A small GAN, trained from scratch.
Training: adamw at rate 0.00018, 8300 steps.
Data: trained on Sentinel-2 satellite tiles (TerraMesh), 72500 training examples.
Rows from block 7 of the discriminator, named by matrix and row number. Rows with one number belong to one channel. Each number is 500 + 50 x the weight over its row's rms, rounded and kept within 0 to 999. All counts start at 0. Numbers have three digits each. After the name is the row's rms in percent of the matrix's.
# convs0: first 3x3 conv (discriminator.blocks.7.convs.0.weight, 128x128x3x3), inputs 108-116, a 3x3 kernel for each
# convs1: second 3x3 conv (discriminator.blocks.7.convs.1.weight, 128x128x3x3, transposed), outputs 108-116, a 3x3 kernel for each
convs0.4 098:477514453436514404430521462556451558559481532555511554431499521477442512503426454485573575460486446568471512546457565488481433435568433569538543559551517570549553524553467480483491489490480550450480491529447485459482547524519552560539578488478
convs0.5 102:618501551607587591600603534554477459441412481416488503448446521508490577507583515534461462454459391503417532572439458520481571567479508495600533605606545498593617502563510492518534462493409499516470455505437530464461566477452505459511569436479
convs0.6 100:445580529546506534542537446472540551454581518554476483409491458508548568557586538595577549555484531568477532477515535504548468475505570524614564537577579484563579525451543442557484440482434488579508547529501471473455492381448435495393473458513
convs0.7 101:525534563450506535517438469529553532498512506467449440433427538476464518496529478492511433416544474482406533573561493476497506531590576439544502471502547461484518444505417465441418567421463489436535465472512522465444571675596562633580555554527
convs0.8 100:514496556511535527501493600481483582455483513598513457449491480530558461411537491564541586493465597554440520486584492427479424557456452506549517574484589504555495509534546468446528469521487547423448471419533468518464461537516514444444555460440
convs0.9 101:407498480399460390443407405459557542465494469523491486461563479593547539528486510462438495444559429552417458595545507544573455517548535416568478417494463493493547531499554596609561533524524543542506541440530522428400537459548420516417454501425
convs0.10 102:544548561586616592571541519534587489516439512534519460548435549465453498435566436441496485444557544510509501468476519564554536465601472485581532534517467590496531531458470440468422520426503479531522566540440536473538403517445456470470435456502
convs0.11 100:419437418438529481546525468544478521495595583496555521535520448475449565551531487485472568509542542460513467498511524550516611511519547538438518508557498479503416567605526537543569486577561547532512463498420574561477490583492466500546562541504
convs0.12 101:448537425453539584512410455526483489437483459435438515559463563446577434432549569423446474391396408464508485535578562497590493453494520512537468468529585471547451602535525567496534607530582453398515410529436538446480454449379510486517439461430
convs0.13 101:529476490564511439479572489513465388399555540476490411619596543561453452575589520424403512373428510437407413495485493462493569410475465542482499505549540446505536486596552518573585595580556443548463538428479505509491410407532535464436439518492
convs0.14 101:517541436531505483525464537464550465537478525559530510477446532540423544543461563525574433496546408515560518567540564525527505556559610491484561599539471598582479465459506446511448435536433495570580584467479598439537472530486560527480450528510
convs0.15 100:542455417445556484420532414484498586516457465502498553391473395486437441468463412494541570567515520539565571583500601571524559572549636506570493463547513463576571520456452464467440516415487553600546554573507551537608464442504503507476558537447
convs0.16 100:555550428517462461480486493601504548467489554496539553531433483490544381510412409378513519442486418441505419545567491535536570533500509521490582522572494478490551437465457470494488504501484520530511607615591597606551474441453589553549466468502
convs0.17 100:535443469471540443567550488516543435433426454534522424567546616546506598536643569498517534535526534520573535457464549519592597531549450445420482443488405420428459530530478592496470486483520445544469486549598437447540489562455578571566574587564
convs0.18 101:556517496508523526571521582620558518583607593618564594436520451453492446551458520568553467472486474580443530554557472488475564480472501447485544463561474534436564522423510557506471405453390492506493564457422548499462471411527484569532460472414
convs0.19 101:527531563472493511531524526559592552467483471492561476552503477532534565495588491427427460434434526521468529585472545522472566458546583582536518574499454604492578515426478418488443550507423484499547576434565533446484551469544536511498484496587
convs0.20 101:471460530520527482519445495385517393403450414430477412628565486612516532565595500516514533410383520454446522421531535411428453553526569529532510577617569540515501502520521473466489557478486456522533473422406493542481518537521590562528595557532
convs0.21 099:444521525535491535529490495547455501445483451430481526444490548477455438459424429491567517494541495558466560543498498542444490439475538435492445549543526565468555469528426491418571462422448515453500538485570549513580619537571620470471486589513
convs0.22 101:581472535475450437566464524430563481526568482455520481433540427468541500414560513471498594531477500436520497540475451521483517535559488472584575472447546473571490494472524539536535477551566571556501586566591543569543492452451523419428571426465
convs0.23 100:573558549546551580451542469472470490517536510446558473471465447514545478517503488545584474520585535449522534534488462520546522592575556514502462521444555495553569502518462477390456410461401596469542481514502466458452460517506548415544531523505
convs0.24 098:561559593450543481396526433526481541489584501529472496505540422523522550443515507437461372489392464509459453503540573555488526567566536482537473461586562463478496537524460563424552565531493558536435466426421436512424471431439412492448415458522
convs0.25 099:519536575467538508510466492550507531519567513561541449478563571480435557498544528514513576528538473492487579581530471490563589564483518498508512487583464556494580449448499478576472534503500518579575528556557492541505494448460408478449399429443
convs0.26 100:495438484465463468409530394487479548479517475490462535547407478465456488551391418451498572559500559494501474509634624529621629552622613425556499484469484435447424520428529420473475486493561507554597577490561564490547418532494542545517411411417
convs0.27 100:412533447412394497457505459548466505475474473502566436416555452440465489450476478572467600472527522437587536500595585486577503485543593514434404480427427411545501526541487441447536516512515465490557453480568479501505408512422522538427455471444
convs0.28 100:508532473532493559495510500501588631527529525577559554488428503518439513442505544427449462437468541428464435547437457437451423531600528499490543619526526598527501509549443462484451432492506537526576478531531477560481501551440509483544439461530
convs0.29 100:544577451519489513451578577526495461501452454502481480585479483464570571450489542416525496540471464520468404530457565462479472430564519537454470561544583462569490478470485484478571499421534477455476551497484444466472527403482536418490472461422
convs0.30 100:560559550584552589535507486523591455529576542478475561461475576558450479575434531547579502449501598533430543542472479498585527448542497456465464463480547547427512511480529452457497466536459596485525542513576454610473436464465437516526475390512
convs0.31 100:453514443509439586488536457413446461524552471507445468625541511588525614585630580482378451431392399414452414527527583445513480476476603521557571460590617525576489575553505557562521553493535430482425427510416431412423532585515565546554557494526
convs0.32 099:476519481498522544420518486598550538511467468536537527537419418555481540529474440433461438520558460449510541421426560528434446476556561548458536481584490452540524418417454459445538520579551508494505529467504462470495539419512553490528536497552
convs0.33 101:500541516516505529488455493566490550504486513530463546474486597520547460512509575456536517397529532537515395509444469428407437499475507413484503465440424477553536483450439508482428546505400519551490518465518525515501573545600570564535514556493
convs0.34 099:578519588512525538571519534422494524456448511524527532401479518453484529456506447488411546461449487531487524475607581520502601495505599470478464468409560457548540577525484537438456457566523428548528460472461451575520500476399414445385538466502
convs0.35 099:553471547512587543548439477454417437466465531465475497452535416512448499531480499475560475531605432545480569484429550483421502494450479532514545503435519479604470567483579519577565576492483468502525471483546565548551482583498554545587561577558
convs0.36 099:504564508405486454553499456404512427505505458517448468527553620597498544565595583537480478485424415506485507412540523544440534504464534561517564577585503508557492487453544475574575552504526503528551564462517538514543501587520598516606502592575
convs0.37 099:530528580486556584549455582513441494508505496442537520566486500483614524566506451484440545575451584545544459563492453468581518489496490589573592597500481474457460472425471520512420507539541556496517512466454451502469526539408528460444486412523
convs0.38 100:571525451586456495551524543535544501506495501439527503533524559480516463564556592506462407426468474512493474583496613450517487569582571475474547501467546549519407528572473527511511443406451510531466451527500485461467525371397466404446456366528
convs0.39 102:490518550494487467551500476401509553494485527390507421581583619536510596580526540513475496550451445513555510544464471539526567505467500510575540450463486587567493455499524548445429410461508461551445465458535465517428501433493472464528422543425
convs0.40 099:492460467439463459502542531435480434567568508512411506577433454554501538528502534536481525472495465439471458547515478562480484469502586485528599624629529595574545467432396492498452433467454520540465494446503515494489477434467587458585559555510
convs0.41 098:547470444606475525516477618457499445548476552579609509454439503420426391571522472542497526498511624565459510535579473413504506525573477466438495429496495562523462489521475505488446418465498486538456496497435493454413566499530515416485512542595
convs0.42 100:494507514472494459544521468516596602603534483545495561415529542481479424542478481497433577485555593605446565626572645563506537538594625462591544455492497583495537529442501548517540504442500501577449556505536540523476513430547479519582512481458
convs0.43 099:436575442427412526561536446544520538510462473461491500530558442498523471533480554601529457548571512564501543482545534434539591491583500573604462473480495600621500550535525443479431574472478594444569506490559500489540507547545476451446592519450
convs0.44 099:472481436575444438554486481472561570528557532469447440513524568505464504559471471497448468415496520466479439541586528603555534497533605559598557550543615526598538571554539469472574416445463414478463446443488470399485422489513482441440438467570
convs0.45 100:458587537556545563489536489492540441513475553441498473428562464466557478441533534403491388454460439487469489457490533508590613523567502549477567516462471485472470431510533522511492408502509487491557485495422450443528594508430542558478574478523
convs0.46 101:516469488549585547543584480469536493486558473557560484416534471408459475423471443517551529546469471473512507566554553592519552568502535553512552517492516463483523567535554540498510453513485437563517497480463492464525477394367532423398471453504
convs0.47 101:492565525554477555435510574531578497561518467509576531548476551517527588515478498509486421487511514427511523490539506457534528496537461535558459460555463444507505478539577532582474564552510442538508500567411462548489594591588456496593503584516
convs0.48 100:503411527474457508458424421406490520382455496510504483448571565581489564476442449496626486472539479512603597422420532426492423508532406504635588604621583534657560517432512463486438423527457576442413420405411521539444434414486452473433482499426
convs0.49 099:493494502536508473471518456461458479579569485485536535470453441550483438502536515515433494412450551459513536502481503506598562540494589466458445533454432507466515465544512516514489537445549466541469435503532443478428459473571497542456494519474
convs0.50 100:493440485590588514598541542536536585573492596575503484525617576486523575513566548498521475464507429583503551577504497435517528497457543451506610484496587516576482500529426431424519549472444582555495436508530550574440463453431407506467529531544
convs0.51 099:443446504399450510517461478540504526500486439482481455535495476487568581552474538501597470513538614486511587502569595553555445493545567609558506556503535587519579472455484446578537530529548522481544567493431485433458541462524553597507497530535
convs0.52 100:460465588564498457438468508476592526470542480411544449481447453448527443484401467449434501409577490504464437561541469461445514488532462580523497575583536473611508542432538507506584575539541468423518466468559457467454406511407423494552452453550
convs0.53 100:456559505528557617508515614497404405466474471568452472542537494551498484554594605487421497440394511434400368418496491476542552521454455578449475512547567525552532492541541568510560479438425580522547484547526546466443564487576535593512535483455
convs0.54 099:448523517538482466473539451435517376434460435401514471466433518409493464445480435431534549468541481530564478436506483468526532559444581457450438536451576515525491513555550485502539521562470555481476486486482508475444468412469468510497436540491
convs0.55 099:447437464509479533476490529502491563481492542496605473489455554515463479478534517517431442481466404481513432565522611604593550616630502496581560534472488431528467485508515451430516446489514491433510535428541524488499489442479478574525571468577
convs0.56 099:472482542513462484531468531475563451495500517573569453488539440534472472503525429432423441432377450491478481414493542475547512402512503579581532553533516497498415493434514461525397455414412521511520459434421487439452484505451474530545589573574
convs0.57 099:423578573515603498463551496579453552564486490529466455509534584512491505518541539461584551510578542512478441598541442473450543490540570417432442542405420498541505472433489538549489478539444520498596496594547522565536423443511440474470573507579
convs0.58 102:556574463449586555492490545492526438582510505558532463608577579496586538509622524504560449557496527470574567420476527504445490421499517435511485490535567477572441483450516474493409504509513459533426488404538533530413509495541515532514601519553
convs0.59 101:448557530443488576454477507537505457494522555493556513534504584425474565569507503526445449488554485515450480459533530514495534536573522542517529455555506460474517509476421507510553496438522546425522430450500483548461579541616527652523619625556
convs0.60 099:527548494534581526438563477421462480456409494440439532520509549474583542542475496494537454493411462405550518455488541408436488545574450489558477534522551628506616571483581570443535537491548410526449562547567527537440457514542429550568494548484
convs0.61 102:406477430430463488488405511586579543476527464484499457459594568468461435511552554475535494432475428408488520591551467505483546555609522509550496538532528542531508453477542427445523474504485485514550592458563491519515488451526431472520544548474
convs0.62 101:539428549525426475499542462488468422454516410529505412521526458496444588504538450540510528479532463568420430556386479451401428532436441532453554526519524516414427474446480481529579524460485509558478599532597550593479565456443544573525570572483
convs0.63 098:459496451583479473546546525508497433530559421515515519535545408619453464452543443453442490568431468514466439495554569482519560490490492591593555555508505514470482546464539486544462566506444492403431544516398441528466434489464514514480488486531
convs0.64 101:496446626485413511449522469450499548448444524446442520509597477448502518527442505424508477441494454433498490450457509490580486452516543396372367444480458456394484521475500518539553482441508503492517534574477530530588518540459431439464515433560
convs0.65 101:571500496511596472556467518422413451540478438550510448553459531452550457569489503411405525438394523459415573501430509566547476477472425543441494528547510466471585512539502468493465513530453433548509478472458485557418382430463471434467533501481
convs0.66 101:549461477513574519528541514559554470470524575530576472553564528555488542596523575444552502438528426536453513523499542578481463511435491471451529487423512482454495501451565508529555529453456546548446496470438497496470477554532600522609495499497
convs0.67 102:593469492493528524582541480524567486582564545559504534467421528417468466449414525552471479494442464484484567474533533438557548445458539502562582599521483631493479445539407489413504556451396408483381556569449425517410542399409493477398483521396
convs0.68 101:548463489596487527586564510507406408472427436480460552389376398497428514477476421462549511433476506480549430499486441487435553519572509542567508448433563513455461450470497429497420468549545444511527439477513475553432524511527476492553435445483
convs0.69 100:512467569536527538508494524476442440498449578454475564548562443508514503552451488525424538531490464554462532460584544538564511479469598457556574498461493547522469473518481543472449502542462516520484565481439513556474599533558523548508482565460
convs0.70 102:523504575459568504530523480540454436523518478455480489454498438482455426471446477451466414496522420466511464500568581528481473498580463466538510537458527504488495497463452532489478442397434520542454538554425525434530530529436499429526439408512
convs0.71 100:562509554419478494477508414407423499524434550463473530464514460518466526465469522566610536501474576504537477494459500468548464545532529511582586537528578512478578480583450479517522548461466478441458560539556440520448553566555486459590483512587
convs0.72 100:489526401411517519418450514563595546515578575468570470418424485550447512531454475540510512468444446471567482546490568467561539588581555581579560497516560537595567561454524469562422530461508483475553488522474455450491591560431537516585571539565
convs0.73 099:594455560496571523467461409566485547543578560532471442399397406524515492422483419443437542515474543548488568540596551561501505488467509543613566476531518596498609500497455458467559443480451489539500409442566511484449557534497444458563568507490
convs0.74 100:597457496536506525506579520439454547528516451469533539507540502476534459518546539519519537437524443483437493403511411458523455495480534520475470470457505520459429506544501484466506484482493504560515457453486566449429494433428482496476577481515
convs0.75 097:460434442462526557552550464557529440502475529523484514517516537563493492510590571493460498463568561453550497549543468519519533546403392492545507407531410541467439451475529466495519536512541475588463540481480594573506489518547462562535474485450
convs0.76 099:488577533576610555598497587459543585588457433479480515476428535462565501502467464428444429535502471436464459630591550543534550569651527429488534485548502503487451552547523540450578542500463534492573567514494460552448467405447450434441514417464
convs0.77 099:424526524529494524514557576516572452475493558450472490495478477517442504466562468366505530473404487507407424513587498480548499551478573524554588486563574506577487535420432563463520450525529544557501536556439528568464549482428549458477495483558
convs0.78 100:522498455453404432481527405531533580561611494534553480487522566593578450580512451459544519531558562537587488529567501527545583524501540494516574558488542530533486447555514496462538533500479457509524535520507534550491512474533400550529520507517
convs0.79 100:461531533530567583551466482534466534491578460593498539501454477555579443548440543468442472534474425491539541483452505513499544461521568507592599563492457477576468568521494435518448499442430426413530436438411456487492453531438563522519475494466
convs0.80 098:467521529554565448388432475499407490478398465463526438462446564479544583495476495534444535521506565472454525496455463594436543444497501512533555464460567476525563520530459496482458537526573559501580532554457535505558452546502489561457569445597
convs0.81 100:588511572574485511581591508539492567469513587551569448420439518533416519407475437509457511491541549489539577500474550543581506529547499504431506488539429473535490544505490470522518473535531541566590616520482560547540418442400464530553501425503
convs0.82 100:524470536584457525495546503445572436468492468571495500459422488519529516509466393548521474451414526549544529515504533505538467597490564556536493562527594470551487441510447526405494420485424414486496457423531436494528523464546484555441446472479
convs1.4 102:431433433443451432464440453596527525560545505555531497570519543573542535597539539487541444536526542497559459519539530550559570486510518484440432459447364436423411582541529520521472607565529521500499492487506532534544477468471476489475505460498
convs1.5 094:406451444420440436431464457465463404504460446489472447590578551601546576564567523564485536509556490558503598414375416418417417418421422375438371388334374320396354468486495509496503489465463542505511586560534565542558572507529515495473562483502
convs1.6 095:560552578523522535473470490469466481506490495481453473510504476477462465449446441409395383404398413393393384454421466482489489429416440424446444408402418406419426482474488462458451447462449489480460481458435515503487585578574622600580563555557
convs1.7 098:502524526523539580514576576476473481445446464478498513548525535553526547549510521561566555553607525555527541536501499498467465561530529539543512555524571575608570562560555546540556527541543552510516586559566610564578440376425418395384476423468
convs1.8 097:433468499437490463436469463481428474439415452477451459552553502505515502471460435512494536507538559484493496453499504474511488490509517457456408469427423488471406491473452502462444415366370549533548578557572505521543473455435504489487478460471
convs1.9 098:497482500476478494488506512549540501525502508522541519412442413439428446451479428544533528523548553549535548490471459452490457450457444527539595543523602559571604451420454434435435423420455542506494509495454507459470440476478479531520495530538
convs1.10 095:381408394444440431433442437449480494491483480445470481538538535566584565527563551501492486530502502491487497466440457419410420489457474436420391404385382359374364471488464472477452458465462540577576517572533509546532574566497547515483546540492
convs1.11 095:468527513486542539384476471479480523523518549524529549558512547532505495521459456504475513504484543458463487436461488425459517363387430519549549516575604578592596540528552465503477488498535609608615557573562581570570514476499491474477515524532
convs1.12 097:485470474484505472513520482476474408514533456501489403492411436502453438501430463606518586578515501575520526474438512470447494456467481424449442457452482421440420538512542521500511497487502560546559559536551568544551506460468427417443527490502
convs1.13 105:483471443565560549465492499506503512540514521561558545535502519484504468528506511548525549513501563524473528491477485499495525459445469417464467465475477420467462531518519458460461464457451606620627482494497542535567481441488411411437482450475
convs1.14 091:446475479438482465472485487510502444498487442512501454503488508568490528536505517520500506497476464534510528522509469485476449504475470465470482460478493463460480544495537495490504453440442497493536492493498512518529435453393508483463505483483
convs1.15 101:510537560461469502463496505474448409507477457471440423600571532606584568576562516495505488489468497438451437518539520522509500483492458512490459504497472502494466545533491539499503491485456451456390494500449476496457486462527568522559547547596
convs1.16 100:482514520453509503491519535478449475468446467454450448584547555554561511597540555555541529479506500557514532443418438451426447411401395465466481489448451445450453520561534525519528519531489383372349397388375426416422495498492462477465550479474
convs1.17 106:545558562553534537536541538526539508541517500517526514473472456491475496482486448410413384379418403388431439490479468475460449466450464596559554615566557589563537466461429446400391436400392495489509471467481492504528450431459472484480477475447
convs1.18 094:435439420448465459474459452414404389407376382382389360530478520523527484537509529428490483430494469404462487441459468459458485456455473482484480490489490498497495524489500524530480460449447472436453489464452473437458525517527545519577559543538
convs1.19 099:480536516481516510477518504516543504507522509506501496451420428469410433459423419451433449480459503453437501431430439451442414440432430463423463482459500439406435477483455486471440365390365572578586548553564536541539488459446498477487470460447
convs1.20 102:456505488514549551512518505562555540595568552629616564552549493597545535576562517568538562594578592540527528527511576565547582539523555507511428517471446493469436521518508528515481538519523570572624505533543516566574363386351443403423387402371
convs1.21 099:463449465446469472443455451512503509517519509512531537534540501593570521545528496486516532497499507490506539567551557574587571562544555449419425460358401419373402507526514458458452509521484514553560556580585578634634495491478481481433565502490
convs1.22 097:481546541493528542521583573474489472470476469499501501525567525527535531544569526592544599569525618543517550536555604494534534572579574388430432442425480477478446511515521514510483475461453428434418439442421436443456460393408475424418451404412
convs1.23 095:474456466506504493459454441537572529533539510525536510477478461481455474493476461456445435426436429418401423525529555541554553557552577367413440380390434373427444530568523554527532466507462475490448465478448455483435600548560563552534592546562
convs1.24 100:458446486481489467499483496515496450454462415474475437453459431536552503527532500568495510566550547545531540412444421394434436412455443439462483398421407433443471554518478533526506524515476521533540576583591601595593517531531471516437490497481
convs1.25 097:522568574487536515511552546435476448492515509519516514569561559522512526551546520566533533536512512537498503421421398410416396415395381453479473488483485491525518516519525432479456454466468549551554524527525589579581543514512507529498587598596
convs1.26 102:487511486487493464523540532456488510459454527494499556622584566604569586620600544502473478485457497470449477462500555448477516475496531399447400453469442426468458544548477582524489545521475504448463454406421488433469478459489456448483469479485
convs1.27 099:540533507518508483535534525536481487531520490525485492572499562552517537574529578479421455396445422423459485579565523577569535556522487534531541511517512540511510421438449439448395428419403429434433458460459472476475500474448548503531534521526
convs1.28 106:461491493473496507478531526496494515471470464487490487431457413469488471461497446559520521577544517526497489551526482503482445548545490406404424422454440408431429435472456475500476452483456441489469477506502509543531472399487496434522475402510
convs1.29 096:547581579553560580531558559391399415410430417422411409496530476532545518499523495481455467454512491496521527410446419405421413445475452452440454443448481437408413530468458444446425445413401569544522568571548594594563474485455562519531515489526
convs1.30 094:492448431480461459471443448496462449464444412515445430504492487504519492498526461465505504467478515437510506501497526549534549482476508540543540538538571517529555468453464467480426447388415498511509519533521516492515578546513540511499561555548
convs1.31 097:494491526500530537547523574543580530544579538518585524549515517519509531519496504521516580516514584508495583408455473386432484432458493515511517497493492477472466501516496494485522496502509547552525588569566541531536461419440470459445432414481
convs1.32 103:556606559554593542518588535490458464473439465490490478528522541538530565455501519468435430455510486520498497534519564495492531557520553457475458442469456404452428539562556550573583523562543522507476501507511495484462531518556587568587573568639
convs1.33 099:476432431474433458472463451460456411456447410443427393468474442506504504512486467398451492403433435418401479449441447449438449447438451605578603546566577593561578535492500550530538487484459391396394420446436440451442418441392495521473466458426
convs1.34 103:469467478485483496478466490456473465492497526458456477559573534583557556559582534559523515478520512543499530428406457441425458436430454532541493530523508467481411493554532478465477463495475597592609551562568545556569620559565650657603654623613
convs1.35 113:490490515454453479490490513498533516516533512518538517486479465512488476537513513544558557519585549547577609615542565606556566628559607530502486561541516527510491454435445475419414447412408458466458466464500469478475466467475526554562505548526
convs1.36 106:521551532567570581516545547535542498551516526509510499547545553525493490560517513568555571535513504516482511526519499529538525529520528511499466537502473507495444494515532463436479429451478490443478478451465507473506425413434393366398472465433
convs1.37 099:513509481516492460500460488513476479540469500545489531482467483502477496499453457456506438453518455486551450526519496524503491552536530610587588576572585616587597517515544526552587499529538455486460483465474495509464546529487517447485577565535
convs1.38 103:500558521530547546497570517468430446467438465487461477495503489503465503481512486560500567527604528547530593444396360418403363422406352477490417535469459437464398534562525557537562510552512565602582539589545568593598486479469531532567478481453
convs1.39 096:438475459437480438428453432549510529580539537572489496437441478454468491479490500524569491500506458499536533561585549574586598515531526359405438327408401352394421467455490502456504537488483524504520542499535547556546453479435564459491487466450
convs1.40 095:529528572530542576506527565597559559579571527514523488488521526464461464482487520446528424510505456451494446477475481474492519438436429523466490503515468516457469558547558547569551600589536539526489524500474538524501472474471494420493464471456
convs1.41 113:438472444465491476453485463413412371399424376459469429561551515560573505532515480440449517503472553504517569477502506474497508471514473525549527526576525540573559553555541520526493505500458543554518548564527500522489464506464517461476486485507
convs1.42 096:522507515481462487486474477498476500440406472459445490460475479494504484489508487467415482473474503443403485484493488491494491497495482508515497497496486475466487505487521507520520477497513519490527529513510509501534399451419479461454473496451
convs1.43 099:486443479507477488524474500510524491496534470509499474574531529533555523570549524493404453448485440493453479511489483542482515537486509452431433391358366375358359513517467549525492534499479511495524537524572563559596540514468561538492498541462
convs1.44 099:437477483462501493488523535535544484529532468550572509449415394497452487477464441597526560613565562613542582445430430454432460428431445386379432373393413373406443493505460506496497491480453483518540510531562533569583510497484504482464489496477
convs1.45 090:551570609513538582506538552507536555433446458530541524514548559473510530423482487524507477607550538562563539364387376395409423430431416552566561541544576574590589547565574561584603555569571537548556500498509543544581538509533487430465485490486
convs1.46 092:478506514456448485461464459472499494498488472508519535589588549609551556539592507479453463487453494389409443449449481411410441407425452479456441476478446440427429515479492470474432513442462456438437470478463493487468612594578606600587623609592
convs1.47 095:541535568567556593533527563510489545512518520541528576431431429430413443433401494487519563451489495478467503478467461506474486510485488502532500494502487474493440479531519551546594530538494493508501528540566538542547541499523481425441492459491
convs1.48 103:512512522495512517461480534594603539591587550558607530519524521509512500491505487436445425401471468420407473565558528613587566604578547337352380381395413351378369443463435515493450479487419565554519490475457472474445471434431506522466488480497
convs1.49 101:452435421446427447462448454524546591502522549503502544443447438456473429474496481523523539571512568539518549434413396421400377440387375539572573528560580500543558438461450440461457414464452560563562579572565573569564515552505547554522556568527
convs1.50 105:443427459425416468474440478498442462507364447526430437533515523519472533509514493546489565490517516495481521502500521443496474466481487482503449568521539516571497529493514488498481469467497543504553524538564553526555457388468503484501468442509
convs1.51 099:450466465446442433453440432495465466540517514546514503553533464540499459536527476523537494547535512504540463546563570538571579550573599427422381450411394423396356519452485483475457485411432486496519488503516535549572481477448515475441531493523
convs1.52 102:513502504498503506457479509511549499522537479520576518511487484545515487463478448535505549546528555508470516450479500475500543475507536436451407400379378398392367399420383377390403417449423494521546549588580556589592464526469473542467479533474
convs1.53 100:437422440453476457442460466506523489521488471534544507551585551604600623552584569535573569534538582513553553417434395454437381450469439491487519483475495476453501520531489509515525449466442519533535555589589561570567479471469396467458544533530
convs1.54 112:528510549531501508483474503479438515484527538486495519596567601550607529534541565424463458418470424421452457601574521575537548573538501522481494530498492494431455549516534528502539520535515543544517542535551557568555544531528566541520521501476
convs1.55 100:507562534501568549525567556503529561462506548519538538558550529527535505559563530518487496530580539554535570403424461422427479450466498419488484484468496486553533613638599634601615610619597547500513558547570548519516534544589528573589586602604
convs1.56 094:534585620524585615507577615480519509448481499448470490557499472540520498523488458448508442483510505476553508475426460462455485466465473472486394433440381437436348543550470575576497562566472559527542562528549580537563488469507534504542462503478
convs1.57 099:504508528518510499468453487445401442432391436486433458462485469467475481472491436483484521457557525483534483532497512492492502494476502574574528580539541567566527511494511517476487492489493480486510448459505494496518533534501515550497527528469
convs1.58 097:472494501467501503431483473431526456418486409431453431519471492516444496525469474526517521588503589506470491418467465422447437384449447461498495478486518421431472456497501463488500459479503556522570545522540564558592465472489481534517506513495
convs1.59 104:575583565588620610556595593454458459468482468475485447565536561597553571535482502471496485505534517523560493458424505454438504456433513524559547537575544527595563515512544512487507473486474606568593594564575619554571403432441436413445447471468
convs1.60 106:470479456490482462496493478551544533505518485537518496514480476524495454524480477610584569603618615587580566538644591577618617564639601443431481426451482421405500499524506595595592467504492531528514541553552488518504424443395484471464453467390
convs1.61 106:521480509499465509482454465554526557548524557553498527479509533486499506498476500545588521538587523553597559513432385517448399515431385461458490474485494460458477493507499504517499499505516501510502501511496520541529522528546568516526499506481
convs1.62 098:509536506547549548543559526523527549504520528518501501458517455485480459474531455527445462517499457588520457563572534548574543614620596532479499536467485529479520500485511509528499509505505429399416455448417453429427462534456508542484448491415
convs1.63 120:459442455468462467451470489648635645623617634645625667458474448461444467457447441537500567523565582595550605573567581513546525523534545428439432407417422424401422438453450503506521451494484527531522546555562519536518505492536436460465459465474
convs1.64 101:462499466486500502429447401480499535475485505487498518486471527456441419487481489593596527564548537552542514510502525542547561502482497522520491537530471536531504509500517458501461483492507489441459398410408446408441503473493476443468541485524
convs1.65 099:438448409462444474454476457453431417445435431423424432510474459475474451492502462488474498483469506533507530429474440457504464461501450531551515546575531484527509494478511470502494441443481493475522469487488515487517500508514442463486490503472
convs1.66 105:401446466455478541467499533497484511390401400480467512509461514505450496525489520503492516501511535501502541497514511467508490485526528640625624600594567637602582435421456463496459463399465525526544524538530505500550476472464506488553532554547
convs1.67 102:464507485460479478479501505469442443485461457500478483526495521518506502503496479499504496520505568474468500464461447470444465508503508417397407406407382399400422505472475468459437441444408506516526538555554548544560530523538546502545518496533
convs1.68 108:465461441485493482449465444490440447491480456548473460512566515541530507502545482505597507500501524459531466407460471454455471411431450479496508431508489438446455488499518454459498407414427543553562551521576493502514495496444507552485496496469
convs1.69 100:451458476402460450479484481451469478446474480459490521609587547630610557588564523497413498470404473436407457576596533534544507524524472544500523530486486515495500546547538525524518518499476509514495546564554574574569459518502491489496515525552
convs1.70 085:538566541550583530488505498530493472540506476534497470569531510546542527545531515496486476459485444443452447522506535506448493465447489527545531502541506452484466554563488495481457480484434475518484511544519511563520514523556562550568529505556
convs1.71 101:477520512455473494452496500465512498495552527476520530543501444562532468557537487524494498539493488563497511649614620587580578624576589562530488589557515551480461531572541544545505545532472471446460458470450486482499455453427474484426454477447
convs1.72 098:470508494482495488500521519557521516552507520582574581509471472536463509532503530544467449517469454484461459485475483469443451463467509467465434459431438475464431477485468525510483478439430577541555562533537542516538505437489472471480509475536
convs1.73 094:512528587495525537533558574471445471443441485460446469546560514586576563548520514521435569515533544544485573394362406402428488470474472407487475414436440403478448534557551546545541523492476466478479500537518518523534471491552471489507479501582
convs1.74 097:463487498472511520397422413408442418454503478442479454511493484563501524505454442517499525542560558536568575516515518503507516515528521588579518613570513569544479504542531484477461485499490563510542595580592556528558506519458535532508480527461
convs1.75 098:500477490513507489486484478491453491460465481529459489473429449474444439509439480435475432439457466484518478475471460430464428451449449559564562493559510527536543485438461512545485463436463539524550539496554525479526463510509512520556545559551
convs1.76 110:437460478462493490498505512440409395459414422505477477541552541561577539564568539534523518524552519518529525363405385316347328333361347533504460553526513491485473405414433404404431437416457508500527527536538523530553496461475548499533518511531
convs1.77 093:462516471472507490497533503499492443464479475515530476466441473531492521532466497493501516520523572463531577425457492424445491436469465429444452432458455443453479534509543541531547519486493450454452492481495552519550468511492524516521528540545
convs1.78 085:562527526544541516538518498506463424483475414459431386493505464536566496516510481460538486466532496478522467490463548466442492455449516453451426490454451451455435578542542513498458499480462506512457507533482480501461442381418486472442507406479
convs1.79 093:541566582521566555529566565471529489447515476446503471529518478559549518513541496491463497457427478471439511407381442448422466452433461396425430400390425359378390565571503598606541536509440502495477560559544556561558586571590540600536544544540
convs1.80 095:590592600562598607559576589633607645540547569563586596567551595614621614627566583388476466388455416433483463505507488497465459521470495580585540523534477531551502392422411405427429423440392443447405539520491502506472419437425461469451533515498
convs1.81 110:467487433469476462504523504425438490434463457427430469470539516518558586497592579545460484535477522526460501472464472444460472526475511479552550528560567459522538465500515504495494427445448349351320356330326389360360450488452515519519460477469
convs1.82 091:523547561484503494537564523558505525502487491519513505631548555655610571617554540469472480439482515452460521558632551484531480508561484425404427443411397385386372465449427518502481483480424533536551576569593557565610462528453555599547514564543